{"model": "class-conditioned image flow-matching model", "dataset": "telescope images of galaxies (Galaxy Zoo DECaLS)", "train_examples": 44167, "image_size": 48, "horizontal_flip": true, "conditioning": "class", "arch": "dit", "objective": "flow_matching", "cond_dim": 256, "targets": ["roundness"], "num_classes": 3, "cond_dropout": 0.1, "logit_normal_time": false, "norm": "layernorm", "activation": "silu", "mlp_ratio": 4, "head_dim": 32, "fused_qkv": false, "qk_norm": false, "inner_norm": false, "patch_size": [4, 4], "layers": 8, "width": 256, "positions": "rope", "optimizer": "adamw", "lr": 0.00082, "beta1": 0.95, "beta2": 0.999, "eps": 1e-08, "grad_clip": 0.5, "steps": 15400, "batch_size": 192, "epochs": 66.9, "lr_schedule": "cosine", "final_lr_fraction": 0.05, "warmup_steps": 3080, "weight_decay": 0.2}
Rows from block 4 of a small class-conditioned image flow-matching model, named by matrix and row number. Rows with one number belong to one neuron. Each number is 500 + 40 x the weight over its row's rms, rounded and kept within 0 to 999. All counts start at 0. Numbers have three digits each.
After each neuron's rows are labels from the 100 images, of 14976 (inputs lightly noised), where the neuron reaches its highest value: "strongest on" is what is common among them. Only what is clearly more common there than usual is listed. The data: telescope images of galaxies (Galaxy Zoo DECaLS). In brackets: how many of the 100.
# fc1: MLP up (model.blocks.4.mlp.fc1.weight, 1024x256), inputs 172-255
# fc2: MLP down (model.blocks.4.mlp.fc2.weight, 256x1024, transposed), outputs 172-255

fc1.208:522544506466581541497450507515506504488492502454501457516419538539478503517490421494395549453485461519469512429454535465431471552555433387478439492498473550502480490499491530538540476546473517437466488536480506453526502536468520506499504436548457486477
fc2.208:460513515460485469511453515507484460454487542504487440500622503541515505473536555433498472594501526508528444531487448580475535485535488452476542463476451513505492583449510533504559478530476536459479508450516529527508517521521525436493481509512559550437
strongest on: shape: star or artifact (32)

fc1.560:449486533484495535391520549468540527498466458526550414581487467523522483476533578459429448429437513529574515426471476507444512536508548469478565537527573464479505499496536497502498534546512485529506500501429527476487485519542540503505493478439415462522
fc2.560:507502499524450434512441441434515496505465441498524513513518549594553501417457471505554484579489481462610503546500514480544517512408545540504480471522531506463513497560502461502550503516500523447557519485485544580429547525560502509467488485446538480536
strongest on: spiral arms: yes (42)

fc1.112:502514474504551478517439517517468491527549472463544523490458517512563487505620540424455434520478517549526547521509562502521580490402500558532506462478497557506479538520511561544489568445556505549476472376480458556482505500495534473458479463453511546536
fc2.112:500509540501560475467489543438561515435500509461556502500483500484408485499490460439517427495491563511461528439492512485538538490428494395486447462573494545488578557526472506515475580586474502444451494562471479517503486507529536547495551553509443549431
strongest on: shape: featured or disk (68); edge-on disk: no (55); spiral arms: yes (43)

fc1.672:439534538509515491451513470473471520487463514522524519511409583465524542514544449528586509529491532431510520489518564508557547535476435461432485426505563542502481482545512520508607528578491488561448471525595524475465509573456449494458472457503561475432
fc2.672:516462493481485553468525487504500517466481506532410512523525453505443523446552502551534522431507427533431509511596522558457465491447479428549618497465455479424479566478451500458491502504508515408533510537580517479433480467483480507459528508469516487509
strongest on: shape: featured or disk (68); edge-on disk: no (56); spiral arms: yes (41)

fc1.749:480535485535559490468511457357480517527483484470452541499549498429502507424505389532532519482495518503499462495528548457519488560436441525476455503568429494516569522491505390463478436538557499484539515416394563515476479552505494593462502459502425470415
fc2.749:501503496514593479487524469484549481483447590532476492504572444636471484511442443362464470499525558543498570587461517500517505529433456560556568466462470488489517547582504416507439441519507488551513501476523558538530522524512552563501542526472458522454
strongest on: edge-on disk: no (51); bulge size: small (28)

fc1.226:506553529503508438473522449548556502526529480496523497517491548446537518490519526382461513440509568517535512469548528537505427529546466513486447542512421566457540437531503480501507465480574539504500506521550493527345495439551512485481454448544412479506
fc2.226:520525511574461516519476544501549513496484469517535518499441603419523515462510394626518480460517458476575504470470516480479590492516562578496513496549454472547525459447529461507575460483538486496494501510503457465623479486552454602535484502609410490445
strongest on: shape: star or artifact (26)

fc1.301:441527497451523489454529504492462526499523477499546450591507555546534461524543599472545490404507509508509510416524488484528479507472480507459505476541506533448568477499523579474500491515546509534477481372493504474529488513422475420513509531454473479570
fc2.301:448489514560563531488489520466542510472552449556451503469591486515495516437554509504515475553507490511527511514514483502587483504437500497556424457553447486397525470564460492512464449505502529493478514538500578546383446455543548409539538501360517486454
strongest on: shape: star or artifact (31)

fc1.627:495466549518481447451559470473488520543516492499484467519405479448481515516468497427536532483478570455465455471527478577514442551529504516475432438534498488442524499453510444483536492554482508466510569555546515520413467508467485501529509528515514486407
fc2.627:524420594492505510573520513487518508477473507452480511513463478552528495481430472532492495561484491532448519451460513439554612505459494472506380576431454531514485513542467494544563530532473493460504446503492515533534522490426487496505448467475505496555
strongest on: spiral arms: yes (39)

fc1.123:491503549464570501455470515480554481533537494442572414556459510549455440517566524469571483494488560594477403454500462492500559534534394439503492517522506476459440511485489476522459555493507485489492463528478456449467497468527457445460510502548443495523
fc2.123:431512517434544461521502418476541598516461526610488511495450478466541530417497510520528507496472430462495473525505497472428580431450429457503575444528515523534540506492494433523467495519533515448555561467486508489467512527487474554519454495437472464532
strongest on: shape: star or artifact (31)

fc1.425:491541508431590510426526465510479505535532471470572473513452516505534537514511528468479467503499555494491469442442529560479494561510507437521507499473444508418463457473563531540508560412494543523462508415471463444495506520517497510428472480472495491500
fc2.425:501529543458524486580498472499473567440491538522488510491443492476548576481543471493505418475499548563492513501574461479476591481507467412570537544525529542466447504542533517518447510378471517514486504464488505544489530494546486499548508502534573446478
strongest on: shape: star or artifact (31)

fc1.181:550514530543412476517501562503484475503534557541494525468524521497466566555437513572415525475476492462474467493514536469589552514506433525456529531522460472502517559492452474489548532552516502510532545646493411475503518549448473477524489451444516467506
fc2.181:515488470435413553520468481435575503433529568531531547481464439509520474487372520575521520499505492496505505523523520528488558488487394453525511556427505497574422490429463561471490478423527527508500521387583462559503546463523548561531565447569541479451
strongest on: edge-on disk: no (52); spiral arms: yes (45)

fc1.407:467500442537554436455483441527493544501492480475535554493420502466535443534540470503488522487494659527496654463506506464530489543532532476539517483515485510422485491502444421473518442534519477535507474483519499489398500474467439545473577438517395451542
fc2.407:442497466550513498491484490458506499505466524475515541518513542486452464510467456524473539542511515492505300469517507564486453554481572453528542550489442436471506505463439487547452548562508482568473552471513539510524524468484480511533447520508470533483
strongest on: shape: star or artifact (25)

fc1.174:475515562492465418445478510507482501498527489514521450538541594481487483574465497525510573462488567477484464525554519579502452512500475517467526480447485522486500503512525465469536490485528496467503482556531482517533469498536511510475488528480459475470
fc2.174:523528386478491434482580515492436446549523516478484522483482479552523497524515545557455507516453514489511463536464523540509470568515463547542489484514432468565462513540464522475475517487470486589496456487518538483529553466454489485580503529508509516519
strongest on: bar: no (32)

fc1.509:496511459358503461503492586542444514525523500509538466523455519526506514486580548490484471424525534488496568428493464494600475495460546506493581485536523521473503454502483537478437462533507526488554493457471456475519524511451535523466548468449557505584
fc2.509:531498519542459421496411558480503415478528479453480510511657498567507476517593537522628534537536533499507480472492480538561480488558613498508402494528432489418467461529466484514530462496486474508485515547476484558380491468496464554485511509491555543510
strongest on: shape: featured or disk (66); edge-on disk: no (55); spiral arms: yes (49)

fc1.31:496465511515480547533489510498469519483510510511506461515465503539533502512539504545517441483523500531488612517574558449517539503455484489465463504509506576528514541472469468539528524559530498547480529453470502555516470464428529494475460480484572551459
fc2.31:482504487522406487489527476467444472464501512476498555480539492477451533529469472506469496519463540525518603514525515402571489502440444537548556520502503520585529410446525427554516519481474496469487514526488498518494474516559473535510478409504464533484
strongest on: spiral arms: yes (39)

fc1.482:504530572529557513459516463497543541494535451501471531493439481502529527457538483479508494462471500518485400463472514501552465572527473489430503557538473483451524462421589485475469426549544544436548548476476541497497500440485543505491469453499564460565
fc2.482:556527547505539504513496509486537547532444514478539505500539471516499514371464500510498487513482505464458553502522563485476527480478499470423429435529512501447504465544598514542538443541515519445503458473430504447371457441478478590498475513511585471561
strongest on: shape: star or artifact (25)

fc1.721:463468446515551530520510520459540531471541434469476468511510495492445487495549545517452520450487475474512549498526496519377485606507442494512466489501476531483488498498506528480508426477538524500512461536378523449408478539497513458511512454522497473523
fc2.721:487515456488449449538452533525502480493550571516509417514524551477571539507506557511534498508517563483483483465488500536403558411495412540501498497444510519538520561510490479492549480501479483537428498556429584495596427491460471529520505508487527493521
strongest on: shape: star or artifact (28)

fc1.655:484529519532444547465481535504444485530521525497526501529451487506472451511570471469495455486529518505527510529447528506437439482414484509485586453518512585496529533485538433511525553470460528507509476432500504502558515560486561440562462497460527556443
fc2.655:499544503432462459451527513549583447473492483455521513503558528545527543561518486557525547486507526474527507472555515514457473395439424492513509474525476511433501475463430509535512551437524504456490505505465529449480495475518503518520472540510518544487
strongest on: shape: featured or disk (60); edge-on disk: no (50); spiral arms: yes (43)

fc1.308:491544493528523491509493402468610598577542480473495538491476525451554456555496597470465507517466514492483500486476500507578455574545500471490426468510409521466527430516461502545459495546507554478503407479507498502370472512566514485540497424496484477485
fc2.308:532553502476533435480447447484579504424450484457545534516584500592442442511546543618469520457482493516500519493476462462448506462454436486539578521517510486535462506537484497482557463539513533495619571451558560426534568480589507641456461539427471534546
strongest on: bulge size: small (26)

fc1.681:500496562512485493532470466521515459492487497472484494472448544541521531513537534455464437477397571612493555484545434484518447505511489425461528521507510452499477515417482447528473435514555493514532526502500448449463499521467448515468429457496544491507
fc2.681:509492493500396503489584557573489419554507492497593502513447517488513484562455502485498457456469515432468466511518472471511474497403465472435506518464538537524539529604529461539506482524552523438462508465475500517467552497511514503513482551502555561439
strongest on: edge-on disk: no (52); bar: no (32)

fc1.388:493507514488505533480405531520467498507545518526559494421471533435597499545573531472430509451466484512545518525531500485538430466542497479456472497444485505463502497476492481500479559501528506513462509587452413501491459468494542309501511480394548558428
fc2.388:503474532553465518502582419532465589529468543542534505499592485597502530506471391469448481637470538523506544517492426505622480496517438478505494513498427517449458501502510580508467518486521514540483481534495511521426513494462535566462506514501524435489
strongest on: roundness: cigar-shaped (33); edge-on disk: yes (26)

fc1.69:513524558482479508558533479500474464480493514513488537455357549547546564541470481494475382523471470516555532522525563539495514462446505492511477512504484545502488518496457506516497543457438507489471597615546570530512547616495524437471503508436442473514
fc2.69:507494456517579472524536512521552476509532477483466524485498414460546382522461454522507537481545538496481514500537483469489505550485427559458534576465502507547499575511546456535466457504538485469464554470509572531528592453467513521523502469572467517498
strongest on: roundness: round (45)

fc1.43:549551537491513467471480521524439451484491513535549459534495527532465548516522475505512551495520489516434548499635499516524441480500469497427487483489533508508498529530597520450507480471423514477476508531508543491484479478423489476542434496508562458491
fc2.43:413512457466504497491587485554429410509495532456451471523513445508547440507477480494509489502513463461490524545517509487491442467469479549500492464510474483486472504531436556476495443505496426528503467530546549510490507487487547509549492506484449462523
strongest on: edge-on disk: no (51)

fc1.590:456470564472545485519532511451467491476505548476529466495578498473501542529522480608572439476431557546517450510500497539499503489450478503460497500484488481469493575506527563503458503485522553477532559529539474474539504591483542445475483524512525510555
fc2.590:560504438521562507509529539433605507518457463458495506483417474548488478591559492539462558447532494483482526520451509500507457491492521543493465563480486380474489481461463488472499511465530514508451580492420533496543462500486457535564569475463499529456
strongest on: bar: no (33)

fc1.356:564490590478488476468507488522511503489511464518482528480539506500480533422513508549472580500463476514496456496508518480476525497468515512516421455501496478486469547504502483471508506525542477478465556484515507431514509628493535513412448488466511479481
fc2.356:466518439493528517500487451460566461504537514481519508511517530527481498522464530496495515487545532555471489510491521524552466483479527488492568488409534531547494520487492524471549494462494520539492573476534518469457506461504517512488369491482514506517
strongest on: edge-on disk: no (51)

fc1.506:476494479401456458516505504538511486508489485519488545542401533486498499508533484406381551520490548470514489455506484504463479490391524455441550513639523509473492508526484482484525544488538525554559501399593450481554494515460528519494530499387452495531
fc2.506:515491516518573497480480582444517535521493491476471525507622525488412514548451456514638469517509532503475521508520548510425461466626424514513459531523473495458520463530489393492505519499491465501585527562511477508500528452522520492522548473481533512529
strongest on: roundness: round (55)

fc1.702:461496503390482552435464422364536502501495497481483480509484520442553525511549445457461466533478464502499514477516492480615400491495470491469416510537397491478500470501485543516500511471541517472503502534476507440481520513487528503460479498518461404456
fc2.702:504482479691478471479462494445531562457432430482496503508598508550509524464533497526452504545518524542493516482496530522454519490568446514565607484496452463498546519515504536501461433495532451527466496498457539412570513496520517503464516482443470472499
strongest on: edge-on disk: no (87); shape: featured or disk (87); spiral arms: yes (81)

fc1.544:492503483535479511442436497500552469521529488460509522491502466475534547556518523424531531478484503485514494535449536437554566506505428471578565496535486499495504539506476511600524511448538546482460527459493504480428474440494489526459464535508499479573
fc2.544:521503501554537472432481455471447522484519580519521461485519544511404470444567516437482482527515498525504493511415496498541499487477439434422504484579587498484552433514496540540530520604518511532455522497533451481514510528460469470445565543511454581426
strongest on: edge-on disk: no (50); spiral arms: yes (41)

fc1.366:479539529438534538472452462413571516517525518483467443494459512448536526505531462485492534472542506490485503464491468502513549555548481485508446526514520498472523422531461543517591503483527495506418500577490568459503503561459514471457484453563497499504
fc2.366:483531527452466492505488565476494447488461503477475503477559538496485470589537443558530493471534467552513447516510396515511447507593507523487467442558502521476514570448476603514585515510501507475547513515530431528550507549490525462566498571464491463459
strongest on: shape: star or artifact (25)

fc1.204:500494466470593420497487426515544555498479479466506484516539502470516457512567497495522513411492517547507449459508510485541569515561497506481468516535515489477500486541497550540476492526529545502509521406424511457476522475511502457500509449540553503453
fc2.204:451483491435525546506517481452547486514585550530493525485389531490537439519473509512471503478508458493563506490484505575516464502586447524478599462497580505590568502469521435458539441535579474558488486405544488515395524518533478633475481543394469471448
strongest on: shape: featured or disk (67); edge-on disk: no (60); spiral arms: yes (52)

fc1.113:486519506502485512514444476513534476540542499487515474496522599441510567466504580519437560457493507447521512509522491490469491515417518477532529501459474514490532536453464563490459499494550529484457516548415367538529492504460478340469474475501491531483
fc2.113:541462496525450404490455445452510559475469581489495552499543477515513537492563559522478458609512512509499511460474489535499500513553456499510536499534449501550462472472506535521552492500478509503537509476492567473539461494481491619443542463462490426547
strongest on: roundness: cigar-shaped (46); edge-on disk: yes (27)

fc1.435:490499534533418487442518571510420455506546513501528508477543485522470493483580457498494491481562519467507457493435519484496505500448440501499497451538486559497479605542470461491422546581501511467459480506558495467497514445479519454440509504438475497542
fc2.435:529480535484420483432469554430579499469513497439468470486434469509516476544537510558532515502465463448439460494473479505521528483456446477496544476514505590567475424516520520512632555447507534436416477467588490512526487522445487511487491491513453491407
strongest on: shape: featured or disk (67); edge-on disk: no (59); bulge size: small (26)

fc1.720:510440460520522495438540489475502489469504469487490568525535397475446448550449572531535436477434481509574552507519519471491419488458454479484492476552523518499523609468522497530473503498517495499603495413491527503579509519513509533559517511503467481460
fc2.720:537567577483520572474551513488450493507503533470467479508498590543480518518522539491486532510550452474542510513511474457507471434506442496529508419524463459480562471436518575527540540540429513485553508519467475576529496539483475505509491556465462483581
strongest on: bar: no (31)

fc1.102:484537459493538542455505505449488497482514509508610458525439556473527489490596522427544415477505557511498550443442476550490432568553531468485463509494456526437563441515561531508490415487501486543483488540478495505370478485522544507498459423548413495486
fc2.102:506512471495433511463485497512495554545503524524499478496492569417542489457583490525508437464514476508572477508544516544460471531511467501449620490536602449464529526442566483456518464511528489610450516562508520449539500503527503502505590591540404526466
strongest on: shape: star or artifact (26)

fc1.329:428535473484559470462486465528594499534537484485515489491442546477500511511471401449454474537485496502497523450487499479559471513389604485514515486564450529470483410515505491488475507510537542529567484492609428429457498503466446461520538476404486455634
fc2.329:493527487514498469520414460368504507476463547521428560495627551502535519451466515466644491489518494489539514430485511538441473425552532499538513463540434471454516550518484455502524532480504482467613508500565441568453466502481522485465536513481544518451
strongest on: roundness: round (46)

fc1.19:471550514499466496470511518509441470503495493515507543498538440474466460547531519506517547483444499387510372524450486507534499514439469599437486582487531560471508538534546454484463492603513463508478438496504514524527533452511442522435464521483522486515
fc2.19:463469579517435515455517480490484473508506496477464519519494538522503549501453460524501459482568441453489425501432520506530511435492452446538508573433470574545466503599425497478558503460513523462530478474506513453496472514474563476491504536507432521455
strongest on: shape: featured or disk (60); edge-on disk: no (54); spiral arms: yes (44)

fc1.421:500498520479593499479568492516515529543499479537539477479536490526465443498477484505447513385499497501484495445582490512469483514549491502476483508491546431415528484549520537434471466563471480502539547491546434455456511537477501469500466465517456445456
fc2.421:457527496471587474477523494413508516484533534423479516514449495523425458541463525471419466438503499452486543538462502469580470540551454471447521510511547531450574523487511518559495453582465445550491484475542483509592517506469550488499507420489470528533
strongest on: edge-on disk: no (51); bar: no (33)

fc1.139:528506476500542493498470519532483565551494442484507536473426492450506504534561527478484466439498487464491456507577495515551489564509434527580420532478465550508497489549502483506522444449482527543608519478495466501515418523432539541462529496494493514496
fc2.139:554470471543503517478477533530465526511426511461495504503539392456490494554564516590505532518506562527486510452487526507513488535503552485527581526521441481481471374506506505522475504465463460548483480494493484464469441502475387589486519487570525514552
strongest on: bar: no (30)

fc1.176:474484506439519436475501501441479546509542469463525527497431476449519558554535467509545511494450502473441488506470522517499410496516480466479420486484493519479572492487486538474562475576524502472453492507482387465570509501420487479506431488585410406476
fc2.176:461506475516535516566520534465537531508484481517519532502517517478528461475559538498441520558520473442506489533498494500539593531623518488458450490497357441473497486482491528483507554487521513492541519477607508563615475499488502520418459514436488558460
strongest on: shape: featured or disk (65); edge-on disk: yes (42); roundness: cigar-shaped (31)

fc1.583:526529559540526419489536510430473576596490497453464495509520540501560506454438370581540494441485522538482507525516444475528464516529393570509482500475486484511542532489443370511473465502522572493536503495451496519577427530481513523442460489564498533410
fc2.583:498480485518559516480505470431485531478427522536513505503553567582493499435415303546596462536486501488468481511518537521407529505535458485474465508422454491465527447466501360521428490529484457457591508608464496425527497525481490473449547477431511540545
strongest on: shape: featured or disk (65); edge-on disk: no (51); bar: no (31)

fc1.107:498543493507544480482417514552514546526524484467524466451443512496529504487563494505498466378527581586502561514525490471584506501496438427483453531490483555463428498498494493524516504506474522530506478472508486464525479495441482535446488504449566565557
fc2.107:513502490496452516491462472540469441538484512513493485513469426485524514543512450551496544560504485466511435427485455548573498476450470450516590479520571502510450418476508467493443547522506488464447521488434515456417503478446398479545528492527542516480
strongest on: shape: featured or disk (62); edge-on disk: no (52); spiral arms: yes (43)

fc1.199:540482464526487508566547492452467566504505518507501495497519511519464508478434553568474479501462520426391417523498519443475358513469448464430526504499482492491620514515457490497487587575516504485558499589485518570527485554500565458562519475535477450425
fc2.199:546505512427395545509484537445494525484549546564458535477402528491498438499517638527455504494489478416511480525527536487492468519479488562525517480535521490502484494468533553479602535453466503541428491466583480559510480498499487526510538495427557497442
strongest on: edge-on disk: no (50)

fc1.346:505503564453513443419562462511552501527518486514524469542533558469505497487542527489456464336488558502484453516528505527480513523619391499516488480501473515458557497470543529547477522541562534507463495495479511502474501502535482494450415503565445466472
fc2.346:494517491481520499494582610404442501483495443474546443465421565516500520518519458618466496480497489478500493561464459468453492467553511528505513534471502483606581477503523511499565506493526482542492495422536524492631543542557485612528427534422509562494
strongest on: bar: no (30)

fc1.713:493479468440546519494492486551527574538531482498490517488464519462538498527459514504433463461557523488453439503521535528540500595520484515563467436496490469473448465504524493480556469503501538512569434485501492446468429493458501507523580462465531484545
fc2.713:490451465538494456489486515503483540550428439496417510500515470499507499556546558542452519503589427547460525424492525438523532452447542506508541573549469530509447449512538536540515513475531512554475564447492515458519483460461420487490472374502555524547
strongest on: spiral winding: tight (25)

fc1.568:537473525559537467491530518448484494504463511550438495554580518524494479438465558492521456482474482469487506503530471497542550538488441526502483407558533546530520508468489500461464473493593466501555592506492497552478463504453467501430480521508471455472
fc2.568:461507505479496545456482554429457571432512476557506559570525491542506520465496526498499490476466555438499508488522581449476547447475480402480533526494454522553472494540530524492492511527393442523529549483507453442471532512587491519536532465482465466536
strongest on: edge-on disk: no (51); spiral arms: yes (42)

fc1.190:492537525391453564470495488411459542547507467503486443486517529501526516496570541491498510386480506471533497524527449488507562575549431520489471523466582548504504478514482539491536519546523512485504521585437548479463420501489521470467458455516516545543
fc2.190:472529471450483531539431500464476562499476549510528422503584457545518496540561455526524508548506486523489497508553446531485439462608482469463522470495410481419505560496483584503488493508499491495556500550494344568608488508475469490530516499462510494453
strongest on: spiral winding: tight (26)

fc1.647:508511531511492406448548518428525513500480503470500511499469453445486506468480489546487541527454493506454476447589439507484574500501503495442463501603513530490456504496475517539498476493526519467538514402634486429524510523490556539478513505433536427519
fc2.647:541482485477557528532499534436532628465479544496498540497602482476498522497431503571515462458473398502545535534528457471456511429593437485513538540480418518583479514469516505549492421511495458539506484502605435531571464545474528530513556524484498462480
strongest on: roundness: cigar-shaped (25)

fc1.83:487533497534619493513539455481498541556557454542473495541451592490577506512461470473488532514464517588496466478473468455607503530535502471545448448533478470398561451476538546540513464548478516530489467550419541518479477428427480523522493447517476449569
fc2.83:470486468504510473510536455465478535427460496417542496489526465479537495471468547483510573527470481403495485498491503558503453512480521482518480552556498571485526473518556479502507533540505549507515534507502458582528462420472489400404484536545539486480
strongest on: shape: star or artifact (28)

fc1.81:506525529441586507464566490481525575562433537481480466485526485561523528471545399503427540484516473507543514501505530447665493466468445446482505500540505547493513487527464513536490558504495559518530511516502545469447414505451500517488480477435499477426
fc2.81:508476460495425461492422469488494626462481533488532494551499505415549487479698563578452458537499471444449503484508501566468501396470380483490568494530457495451480514491512467499476503488494484525452507511464481406494478499514494486473512439476510439478
strongest on: edge-on disk: no (99); shape: featured or disk (99); spiral arms: yes (91)

fc1.290:547500540483449438432487593554483496472501509459558531522510517456520498604569440420515490489466530484556532475455392507541483488507469465514520570470586483522533421512566515486509488573440497576513527553495468490557484515498544542442479481466484529504
fc2.290:546504481517409553452536435560527427477456512455422507492560450554477469426513508525465473451499448522457527499530396473555462500498442539512523462558487521463544594512496528501540430500522500397578493456617444413559535524522547495482509502473463463506
strongest on: spiral arms: yes (39)

fc1.570:526527509588528506444485500528538510541506504488511462464585450483487470478466457522426549470447472483546526508529509503525548547542538470554528495517458511550498526470466532554418522535501501472522448512577463426405490507461527542488518505448406445487
fc2.570:544451530565524478509482443416525538451527546553441414523536571446500532452543442517525476526500534531513480471502466504455568511620507524501505508550437514529506476476551515510590418458486504532548495459612491489506513470471497469475557471458522462473
strongest on: shape: featured or disk (66); edge-on disk: no (55); bar: no (36)

fc1.252:462508530454556467467522515565591494508513496495539542503544502466517579474481573557362523473480509506446526518467509554481559534516452489471476485541513541527455453461458581522581519572529504487541465514572476363465496578467461487450523517455513517501
fc2.252:525502503513523567519521415522462559460467524523551547474598458542505503477560528504565495560460500519476542577498477519490508471562496578445482508558471517500533537502540594464508503511448565543574490414500498491491437502528517433473579517512474478506
strongest on: bulge size: small (26)

fc1.431:480510502518549401470493511505464533482514487504488471505529440525491475505526471520496505535479500534521504453513437475487518529527419504448532475591512515558467526512468393508507503500483502552521511513587581460462498528454574444495515517473513468475
fc2.431:498483490521507483500468498422524513487494559491479463535486427525478498478458532522482420448472499478443502511517427506384496517445447515499546474486505497505517554504478491542478474507480511527543474440552546492501501510518552533470544518450518447572
strongest on: shape: featured or disk (94); edge-on disk: no (82); spiral arms: yes (75)

fc1.205:423495488522486447487527555476518536525592467504592526534490563531483525529559522521472487463448535507435446417516477480556463494518426527514488554520477528482522438548477509513431603518555492507494504490450464509554500498460541440478502486508448526513
fc2.205:473513504434526486518518513495493538500254491514517634474589511335500475489540556528527468598504541504516495493512539514523465586605450464482552494535511510497517505525464470497422539506483486487533530582458412549554538496470523512483474517539508452438
strongest on: edge-on disk: no (51); spiral arms: yes (46)

fc1.177:484475534448508547505483487467480531501487479489513450449498512436528494502572529492453454414428518567552492501502456530537496586542419448553479546510561484464608575531482502534487473462589503510509530473452488430516499547518408480461533503415522507528
fc2.177:477475516488503437508465476468467524499487427498524471505491556465477498484449462495453490456462502489554492495530510487470478533493575483508579522480496535492567556457498466530561492505527464586500473409482478524392497553524516522502405529384515503480
strongest on: bulge size: small (28)

fc1.98:493498482472591513464499462441542563551531452452572494466481478462516529527516466486391502530475517450461435453418479507530483588496420439507517487531499525421551461495451549547491520445517547506476526488557451454470475467506561504457518457440517494521
fc2.98:500436492503536457534544325533549555486493521490495540508473506476530516510552436450504453442439580597493521505597513452479555465478452458497491556474512504478454531488453499446455515418489492528406447503440496533490510441555462534558509512486526446501
strongest on: shape: star or artifact (35)

fc1.472:467508501493526519466500502454460506514465470488470508496568510458531440508525593505560503540458547568493465523492482535567571503411494534502519581475499490474489496521580498534487491476524491500512527419507514507520474462457431506524495483566532508417
fc2.472:572472431551501513479487517439498510529494470525523470484449495485421535433502505499478525505467540562484468519440481519470566509502483504513455604541531473498514535481432490513425465561545481460540529539451480478502490529514491499442555449484423509571
strongest on: bar: no (31)